Weights of a small encoder-decoder audio transcriber.
Data: trained on short read English sentences (LibriTTS-R), 26041 training examples, 22.9 epochs.
Rows from block 3 of the text decoder, named by matrix and row number. Rows with one number belong to one neuron. Each number is 500 + 25 x the weight over its row's rms, rounded and kept within 0 to 999. All counts start at 0. Numbers have three digits each. After the name is the row's rms in percent of the matrix's.
# fc1: MLP up (decoder.blocks.3.mlp.fc1.weight, 1536x256), inputs 172-255
# fc2: MLP down (decoder.blocks.3.mlp.fc2.weight, 256x1536, transposed), outputs 172-255
fc1.432 103:477486444491506522469452484507507465516501498488543453526466482465477496477477452514485510515539499478480512529488510518540511503539437519513499520520493452503518511512546460513499518514503479527543513518485509464508483473506527521528537472514504485475
fc2.432 096:521513473514453494483473509463521521536539524497447493526536513539517502520497472493485469515528539535517541465524472462501474519504503532518484493489505500491492486511474517523493496518534539463494541456565505486506509486496531485501499520479450495471
fc1.433 100:488517490481489498495489515520551500519511501525516495525465487529505494498461474432507534531460502536518477482498514474500488524523469503525544496533514540491537494468494475501526521534509482524509491449531515470499436476504504527471521511475469456489
fc2.433 091:486466547453550511436475535510504496456518480531490513499499532472513512522517502486485500499507468523488465524498513483492484475474522499458508525496487502486526523501495524485528455545478544487435530503487489513519521521523525523536499529507463493538
fc1.434 105:474472466511471445499516509500468502494540503527510518498517490491486496524466483511501496507522521535519463537522524483458513498520500481526468470486503472495465500487568497517506542510478499474490513479453476495461511492492487505492462538501508499457
fc2.434 101:523512509494495506468459501510482438519539471496477492491506478516479499482518520536530501497478492446504487547544511546510499529485446496509504504502516477466521488453522527489518512488537471488476506500469495512445475496546487473485510510525454487495
fc1.435 113:472478481478497527464496481547516527497533478474539515508510475524486490508467463479504513473492485488506499483483508477525481517527510512537511490532512494501481517473563502509549494489520489490501497492521497491476477470480532481486497502498504475502
fc2.435 113:508495511498513494486481505538508490531479488518476503527533488492523504538480495510501493489478540498509513525477464512527498505493516508484492554486486521482512497521511503511533500469494537445446558513453491508489521520486525468452465480465460501524
fc1.436 109:511492472458510478500504498488510476502488531522498485485488510517479479501518480517515474506540526528446492477487473483459486541494503504533489472505513521519519526483483486466521522526499537482533534483484497499519507502481491524476503507461498509492
fc2.436 125:483526549480518474503553471539518498516475555527487455522518500486507532494480537519531483497511508517533505491484507544513499457498496467528557471472509530453494451522506481508493484510486510472555521470534517479494457477509493454504498524509466521515
fc1.437 111:530460478531475496474489526499500474496545502474547464521509457510510492531485489483545500473499460522470480485476503497501480531489551511491493434531494484506506528480499474486539539525474493486485477442505453478490496478503543514517487523477575486445
fc2.437 104:478541464512532496491504498492473480461524529499475499475442533507494537483487539550528536508443499461514503482516533517488500469502517463483532515510494526516542470484512499507491517506493508472512481497490488506466497484504454474512520471528499498519
fc1.438 109:480514495533479533483527492514524518520514495524527481518509458485454486511454504506472527509504510508506495508450492504521493488478490472460486473528497508502531492530509475501551530486468536501515504470475473465487476525490491533496457472450541460508
fc2.438 117:540545501496485510505457500535514480510520494517502494493464532464505477457522497509529498517509503444510484479502515485502492443494535504470519468497455505461545463483494538518494460502526489506488503501538505505510479516510520499495504561465444520504
fc1.439 083:511513499498537495504530482531533490534472550500481470491520473505487500549513515503521513508461505425540509539482508459498510472510473470512501532513498539459507486467497521489486497524487475483490476462524508535475476527497493523536492482523490467541
fc2.439 090:470504505503483524488514480445455505532507494488519521487510497525467483476466569475512510513502492511514491492499463536488481557521449481453523470484520509490495470506463453492504466525543503516549505503501490516480498495519507527511497523520498497491
fc1.440 107:518471498477469468491499513499465489511500525521545454486474528492482511504516526489489506519452528515505507485502539518516547516482527468550468494521478523539479469503509438511573469467507517492490491481443496467468499498457533497517491462521534509462
fc2.440 113:476497471496517493493494479467492510557524501472476466455504492537494468501530497497513535499458491545459507484517501497488525517519488480464485511557501472515499521471480486498506504476499475525520503487477465502483467491553506458496504482514498494507
fc1.441 105:500511510450505505492507513535488487515501481507527521499505520525477514491543553496471483516494480496531465485453465471506546467491451520524520525456490466510525500489521522507492518494481522526513505529478506465487500500461509536525525506489533498543
fc2.441 102:504531474504520507500500511523522474449512535497482508468504472488510490534459487492486484493470519524578519505468493535521502495511516485504517511545527509491517514535525525501462490484478551463468463518526499493506483443515489496511507472523500476531
fc1.442 106:493444506535477512496476512499540497477524535510543482512452439505493509503470480490473485564515522514508534503515499481514466524487490502478486491503518499493497519463517486547472507511541535486509523505483503478510532503462465494464478508494533495468
fc2.442 126:522508509531488509519483502468507484512503529476523495487491504486465466481502473483486508537477536553448516511519536519502497541490484460536511488510537500504491511506484517473462476471478523513556478470484488513509480487502455482520509468527494468489
fc1.443 093:493486466504542494489492498501518486471462487545498518534498472467511460481519507477493513552530554478482492469469512536495510497518419488564523491488498543495484473489500454476456497516468492461535461480523538483506486472489541498503517483542524496517
fc2.443 094:503510486471456494512529504460498446503523527511503498470462490527495496515519471522512526518470497455484520486537493448505482451517512451506480496516519453531496517507492469506441464459507551480551471502460511484486457500490509514490482451483476473544
fc1.444 105:486527499476490510471551484499500500467520475502504466531479502531485465456477512498501539518511562552516503534485522508497520504496440484538515497497542475531509485493523467478540500473466540471515525498526505539471493463497503528488500498492497472512
fc2.444 104:492492485511524518503463501527487477497496510452528508518523520470503463543490493511449459526542472514476494471488502481478525520516538532492500512504504487528518538513499476468483464480487508516486546557518508539494518507486470499541503508479506515475
fc1.445 105:517555501454490498505467495545522484463496548486557483520472497470466489488477497487502497506447537477483496514487543468485492518498510476488460508501505473475504512526504524469520508461509493507528506458480505483470431480516489513517497505464497508481
fc2.445 107:506524458528504500516531458494493497513511521510498507480473481524504454483490506533500498467517506492494459509503509460533510502536489471479499474530514540496532446491524492522540478474508535496483569486457495530461498473517504492508535481520492498497
fc1.446 098:485491521461519481463534495535484480459508529487502498512504489478494461505482462487496494500523557511477454539558459461497524490491435511589502485488515518494493471529479503488525477514449510472481521503533492537473515473472491515494511500480495510506
fc2.446 096:483525493514535519491507526481451477507481519541503495536500491508512485462524518536524517505540484502514504490499507522505470506553502466426503495543440492502517523521500507512507572529499449497453499466467521525512518511508509475519515491490568519499
fc1.447 088:533476482483487476473509483504492497483528483501535470507509483467488471523469510518512469472522452524436455490508514434524512494499417521557519436512475504524515492449521475512514488466531499537512521500496501474526515502518492494501473501489498458511
fc2.447 096:521512497511509551528507516478530597500466520479540490514501482502517516480503496483468481513469513456543485500469504514518478519529540549509493485506502517471480450530492530476520477526496482476524495513454513517513481448515512520525503520485481525496
fc1.448 089:496556486423502504475511490492474507512523561489468512528477478550431477481535481504513541523492545470466546534525525540522505485497472471534497517514508521475525476522490509491503482480521487492525475467519500472493427541513503500496481512524493510535
fc2.448 086:508484483472497526510502478507486484507486504498471498474500546506489513520519478471476485502514489547468525517534527490488491529515520478499479507479504458491502495523488480529485543562523469447548485541531498476480540476499503489503447507480503544491