python train.py --input="mfcc" --win_length=400 --encoder_stem="single" --decoder_width=256 --decoder_fused_qkv=true --decoder_bias="all" --decoder_qk_norm=true --decoder_dropout=0.05 --decoder_drop_path=0.15 --decoder_cross_attention_every=1 --decoder_tie_embeddings=false --beta1=0.9 --eps=1e-08 --lr_schedule="cosine"
Rows from block 4 of the audio encoder, named by matrix and row number. Rows with one number belong to one channel. Each number is 128 + 32 x the weight over its row's rms, rounded and kept within 0 to 255. All counts start at 0. Numbers have three digits each. After the name is the row's rms in percent of the matrix's.
# convs1: first pointwise conv (encoder.blocks.4.convs.1.weight, 128x128x1), inputs 0-25
# convs3: second pointwise conv (encoder.blocks.4.convs.3.weight, 128x128x1, transposed), outputs 0-25
convs1.0 104:166148081163096154130136137099180121099056124156168220157131144132162142132142
convs1.1 093:144165126145166117124165086182183105183106103059154175113152104106100127132129
convs1.2 101:157133145103073093154109175104133178143171078104181101139116109142166173124103
convs1.3 094:088126044129193136164149123108140128139125140166180057147123119148142137119175
convs1.4 107:119161140146178083128115088159117104140128117087172098105119100147050140120115
convs1.5 106:163157082150162128152121120200163127086121155117070107115086117118159101139085
convs1.6 101:146087080116169151137163106119041115145213082088093129131161132165136089187111
convs1.7 099:178166105136100104145103126093155132068141173154152148103112121167159127167091
convs1.8 097:057138107126162115108172101151142111127109102056136095110157138112115129206172
convs1.10 096:084097174080140118147107158155094143155122142116168137179100146094137123128159
convs1.11 100:220054116184139120116133135133083124134096164194130107105138134162127077138166
convs1.12 097:195166138131153154109140134137121099167118177149048084134116115041149128108112
convs1.13 090:150162071152080087102157118118121151136127108186138156123088143154146131091097
convs1.14 097:148154095132108136126149139210153124105131101107175102105097090180091157152064
convs1.15 101:103137161127126159126149134142112197166102090143124100139169156159145136133192
convs1.16 102:081144074153086109119073134252131116113071129119144170129082100122143127074200
convs1.17 107:145124163191155137212130134096087138132172136127182131116129112111172155149173
convs1.18 100:156123093118102156123115126181121140157126106131147148166162103141093168077110
convs1.19 116:119198149064119141112131175131096153149115089077165150141124136134208171104135
convs1.20 105:089173084074133122131096143116085131124120101142072163172139082122110204116140
convs1.21 106:087155092128159126144146129113059175085096143079103142128080170134118145093132
convs1.22 093:140187118138123123142170136160150094081060099108111162153124170079147193138070
convs1.23 102:143091145092108068161141140148173075191116148115087131092153118137121124105115
convs1.24 101:098138106119155084136071118100088106137119080076089114115166060148167104139151
convs1.26 089:040141107117141170127149166148128104138124182115074148079141202089047147103175
convs1.27 098:167147127108050170132158148129155127120101108142130133090103106090188152115116
convs1.28 098:130096144180132168177145135126173161116104164158108196207052145157082128113151
convs1.30 104:170091158136136090146121185158133157173229082205134129065159088130150158187162
convs1.31 095:028148162130073128137103155114109118148196104115152070089127147132227109136110
convs1.32 104:099080131146120157165159156060150126133154141131115112164086122162121134170162
convs1.33 101:097100116099170120113122098129152084117138093142142060141119184111175151082137
convs1.34 102:154098087135110124113109073112105150166194150155112162161137158154119126149151
convs1.35 103:163169128132156161145083119186160133121115158127116099094127137098146109112094
convs1.36 089:059134090114114070126126121176139140091111122093153139163105150094127147174083
convs1.38 106:179135126099146099191151121121110072119173141119147171185127159111181166149092
convs1.39 105:148081126131042184082145139119147139137152080073183175117153096199073071126117
convs1.40 106:141151136090103096106148156148112166118055087082078171145130145070140180126139
convs1.41 105:100215098108103149131135133090147124128125090124122113102128125126137080148112
convs1.42 104:109140109106133111090122088131110094107116148114191117109153164119153121168136
convs1.43 101:103184131125069096180149139157104166119120093114063156091167111144109167140124
convs1.45 091:179206098140128157095135120116125170180112088109135137102096150110116117182169
convs1.46 109:096170154112148114203141113079146084102173109086119063139146098141126111161163
convs1.47 099:196138158150136148158061115117114120129095193088103114091211104139085143132058
convs1.48 096:122147100163116171129160119193116103161185130134141164118091135155164143174165
convs1.49 095:116090159103138102157150112149139121057113149116139139110169136095181171218093
convs1.50 098:120134094138077142115123109094144086157105186073111102154127189155184166101148
convs1.51 104:074078127117086094137138140109133099150165148164141176127119141123089162153147
convs1.52 106:098129135128143116144179092123163143093107173120030065128206091118150113191110
convs1.53 095:122118113148202128092151131126135101144143096191104088088114122096110112117142
convs1.55 098:110118185129099129160084158152095095159116144153129142212107051139216162185094
convs1.56 096:104110109109125174100134166051082114094096057132146131153173114168100168101078
convs1.57 102:174156194137131129108123162106150158095112127172119222133175129149209173108169
convs1.58 096:150092093165114107122129090142199158140118097128105161137161147088074144150080
convs1.59 105:108170170160128127090130125120079034133075144114142146142085140120105109120135
convs1.60 100:106115136109119119094113123120188126052094164074099081141145128139087144123131
convs1.61 100:144076093178124123063120148159144166145177094137105146147089110076124138093156
convs1.64 096:046094118126093127157130120085138180109156140133122114217136082144131166149104
convs1.65 101:098147121079083127170105112155114079086135148104080170136121125189111128155104
convs1.66 096:150155148166111145157152131088131134185125122121133158110147096126118163105129
convs1.67 108:121074183159103173152171135085175135119126115160175160124169126138136084144158
convs1.68 097:126135101075093176116142117107121091111228082063159113140163119214135159092106
convs1.69 099:131174082132170061057146141151166112103130087159139109110095186086119122131145
convs1.70 102:139091104167113203150177107083099120138147120170138130159125158105061116135146
convs1.71 096:132114167133122068149197151139137133153101087151136121171089132142138107122147
convs1.72 097:081158075130129089049108132147141098169108060112150104136091118108139115074115
convs1.73 103:130157122116140135107090129164138105113151177118185157129102093139100198138096
convs1.74 088:076179124140161076169113111127092082097155156122135178155131095139054120121156
convs1.75 100:062074111103130107154121149148140142147138090123143100133126140114116168167112
convs1.76 103:128129102103145057157146090183174146132133135140099116132114161088161101188115
convs1.77 099:134175129139109129132139110164151102118142113179197166118149112123110193111158
convs1.78 108:123162129145127110165092168117114158142110143111124069091144080106114226136100
convs1.79 100:127122151086139131087143102149178125119111080125094127155188133124055163150124
convs1.80 104:095182144130118163155132138119165157132087174105109083085107138118185080119109
convs1.81 091:124112110120138117091087123076142142196172090125085078154097103109129118083094
convs1.82 104:088157085136123157124156096103129195125124113079080136131060123129114150172130
convs1.83 100:146132166077118146157136146143168127126150124111167134146236078192140108111087
convs1.84 095:110182104152092122135110134143112125135119129155010096152147115108165142116144
convs1.85 103:115126143193138136113121056128104140155156096146131180198094103109178140196178
convs1.86 097:057121103148143117129139117089114112161115121131203109100116180131131147137092
convs1.87 096:081142115088169118106134133156135166108076075154088095124152151141096139113170
convs1.88 098:106161114133150103133134175094091133082124118130100113131067107150222105102141
convs1.89 098:136143119174107086123175169141133183150160103049132132144116169095148164122113
convs1.91 104:158058090146119179132138151158080102115105140136125138177157142144124123218139
convs1.92 102:149168142093158088147163110068116150112137123123095156107174151150048099131132
convs1.93 094:144090133141145092137119131135127095168167173147128130154113131184172119102084
convs1.94 097:085094175140117107153113110120094173077146074129134156097111153124120117130108
convs1.95 104:130083125140166115113150089145154108165155109125130085094059113201130053162097
convs1.96 104:119127141089114128130144147125179128119130100065132152144090123156113116109102
convs1.97 098:118141153157069137182179145133097140139127101118152162066140135108194124142155
convs1.98 100:163143134136107165180106145089141135158199116134150089144112110156143097211119
convs1.99 100:156133170152150074145129140113098153034113169130158172095182143090175110176147
convs1.100 105:165092092095090134137165152112160162162124130104108102184103100117162137080108
convs1.101 100:152114138136121154079176188161159164154131118146147127147090117119148129197143
convs1.102 096:150118141143158153129147133113145090125058116107100143098136130194107068099121
convs3.0 105:093151134132070090105128163096114102109115071179201114056050142098132177141163
convs3.1 075:146116174148102142132095121109110079071118137121123081148134117171104112093144
convs3.2 101:115107108129124096161152120123113090135134175078144104132128145164172140103126
convs3.3 096:144068137156184080133161099123113154126069105111084118126175111192145121099116
convs3.4 119:103215072146083129082144150116185119120099086072120086150166123118176090115178
convs3.5 100:147071083142128100095116164100184150143151122128073138098123132146059111140095
convs3.6 099:101144161145088100075093099154077172133117062110102132160146096145140134123190
convs3.7 097:139134118164102137173133147163086120041067173121173131133134096194083113173127
convs3.8 090:161136136173105170124115155130194134137158154099145127157100079142151083132174
convs3.10 095:074104125031121131118165133134040188165115075167089139075160155134093114085108
convs3.11 084:104098080112149102145176132116137135147165102163137120107062155125054105128123
convs3.12 101:137165113158131153099189161113104199181156133172089145106153116166180102138146
convs3.13 088:148187135107158081108106131182131114122163106116094053113112174110129195057116
convs3.14 092:104185099160133075198120140150102110091114120164081137098082167116124137157115
convs3.15 099:171075147140161097182152142139089100117121155153094105137133120095096113124154
convs3.16 100:091189117091103121104145117094141099120081092153131158103072117107104139198122
convs3.17 110:116097169129125079066146141162119111120149202124145090163055155147089106136138
convs3.18 092:147154120129134045110080109128182164157160136172057150110149145185122133088123
convs3.19 110:112135084135117094070138107133191163116120108122102162038133091094125122074132
convs3.20 110:094110137166080195140101155096210167119145071111165130141103177137124135112212
convs3.21 098:124172140132136155140173105100155087133159155154157100138163064083149142119138
convs3.22 087:142078141096131112145086097138117117174169122116130096230148144183176061119077
convs3.23 102:096153158135146073175111103177102174098103154145067091123115106176142059170111
convs3.24 089:167126078119101093055138150127118154114178107097097125097071183068117135134145
convs3.26 087:143116132136192082140085122108123127165069134099116065159137122095125145135139
convs3.27 103:078145111133082096134086147092125125154137122155112099168091053144092150157127
convs3.28 095:155111130154160124187168136087069166110181184148123143109180202136111112119080
convs3.30 102:127197142110114142178188143157147134123100095147162083140163044078178128147133
convs3.31 099:084143175101150098157150137141127111093095132144131105152165115150128142181122
convs3.32 110:139146127140119145176097141151137095153150129168159075139105159100125158115187
convs3.33 106:191119042139114117150133155106105163160107058147120128132162133122142081125125
convs3.34 103:090084168143122125166153124157081088083122165057177121174098115131160077134120
convs3.35 110:125123109140079123037103119130123130095160119183159061166105053112103114183121
convs3.36 108:172142167161134162082091143157134094111123123161137193139158151124136110174161
convs3.38 095:140134173091170169123147146185122137079125083101112141123171121143210137081088
convs3.39 100:121122118090112137090173139066141104118188107092177095117112110054107188126066
convs3.40 102:116180133148073149160141134149118157133125119173136134117121140120073115140104
convs3.41 109:126089150141141119129089147191095132154148081156115081176155093116125115094108
convs3.42 108:165104177190135095060120147138093169106150119095085186120124145096124125132131
convs3.43 104:104135131095126215093096170159147212164113148088143116140089159082143107103093
convs3.45 102:148164190145142139106080097164141078077116095144113109156164086123177104167131
convs3.46 111:144105157106174147169072117118115136153049194105117088117175118133137138129122
convs3.47 098:152103139096178090162196188174142147158067186056103176143133126157128191160062
convs3.48 099:145145124134127151140150113135198130088109082139148129119164149116122168133084
convs3.49 099:144163163102189108150087138104166109120129117145169126150084104137153109218135
convs3.50 106:118131110092097156080171140122082163161132110088060122118095124074067134059124
convs3.51 101:087138141090163146124140182134097144137102079177145102110132140135114135064151
convs3.52 108:088136125159136120120197131146144171045134188179111168096092156104137110117047
convs3.53 091:133135097127161103080159135101120120094188083083105067159155161131125190113081
convs3.55 089:118131134054091162125129138153081072114083078125065150173141142079104201169145
convs3.56 090:185113170115121143049138135125162109137150164122127140133162135150125165143100
convs3.57 104:125187074162125138135131118088138133147141100116105020165094057129073180147056
convs3.58 094:116086151135081114121166139111113120177162073175069136114075172124097159143093
convs3.59 100:134091086153115131137107143158119158217125145123115167111143112171123131133143
convs3.60 106:168095121076148140162172107092165086083147121162143111138142133113132132149194
convs3.61 098:130087130138122105111177135117094128143116084109082121143113159102112170138107
convs3.64 094:087082148161116111142148112103163153159082152128115129171168121150130178079082
convs3.65 101:115139116195132117127109154126128148132153126158061129153142031102129178139113
convs3.66 095:111134153125116106150115146195025134145111150112128115129097140156073144140165
convs3.67 106:129084180135094079156080117091124082148143131074107166124126093060161124144159
convs3.68 090:092140055133060174108107152110133074161154157077160123111110124086064144157097
convs3.69 092:113132109228122120151149139128187113123125151096116112137163176224130140156163
convs3.70 102:133118073129137146074175132065188150109182110111187159132166131185180142142104
convs3.71 102:132102107120176138107118111154122120109077158184114217093107122157153041168097
convs3.72 090:169167144106148223137113136117108142167056132133116140197101143154137101202106
convs3.73 104:141085128090078156054135151135138136114141155166137125123121070110145123130121
convs3.74 086:165110124182155153089106095104114101073083089116086144214131133103093116141108
convs3.75 112:173143155141159104116120147161146084134133158167151129145142111139218079150121
convs3.76 106:148120186132154188160183174107100137125088133136137170107151163106146138124155
convs3.77 098:137138130140126138103082127149114114135098155115082151162117101049134218134085
convs3.78 110:086151159077070094113108163208053120136141199085105145098138169127156081093108
convs3.79 107:111131170165193136158096117077143090126167167103122127108137056172149136062157
convs3.80 100:166162152114185198087162139131160110102112108149095170106191202137134127088184
convs3.81 088:158107124174101189092146132125170156119171172125131102132143128141140144057118
convs3.82 114:136153117110161116137117145074154114140106054083086131135164118129124106131170
convs3.83 094:114177082160096122147135148112123131137123104117137110103102122130160128105058
convs3.84 100:184135145096117157133065135145085131127082104095090186128118102111141068160157
convs3.85 096:171167173123148100171137137180175121078128088129071136130139153139140119148089
convs3.86 102:129135096168115118114139118173167112129152125077119152167142135131162147156148
convs3.87 092:118168094096120111152089115139088111125112128115096149118100121188151138149107
convs3.88 089:153096127127087110117141150134172144092188109230150099089169151059132086129148
convs3.89 121:075110097081091113120146149088083143154144120081103089107081145110070155079094
convs3.91 109:109136104166071085093158080149132100090126125181111119136124046093148132128113
convs3.92 104:145158133117108098132181142135081127166013108149100092168098145111123125146085
convs3.93 088:155119162092146089133093154158077119132107176115086124054132101149139132153130
convs3.94 103:150107133057100039103139116135181136147162131141117070113111148121130167032103
convs3.95 107:143098147096144123126153096151119111056181177071178116084116193184102100112154
convs3.96 106:130185157089154069152088144136138101080192117103098148131107154094159086161181
convs3.97 099:157084135163101103150136120121123151118076168194109073126113121115112135100179
convs3.98 102:145163129082148195048154110165133117171099125127176163089114122069132190107192
convs3.99 101:137140121147115135111114106099125142165137149168109129071129125118115084125150
convs3.100 100:069132171088067155111145156090063108148125093133105113093127085062120137058121
convs3.101 102:160137127129168128163140149136115132176106113084180150149129189108097105128142
convs3.102 094:125122113166183163196162158114172071117155152163104111076165144149142143143151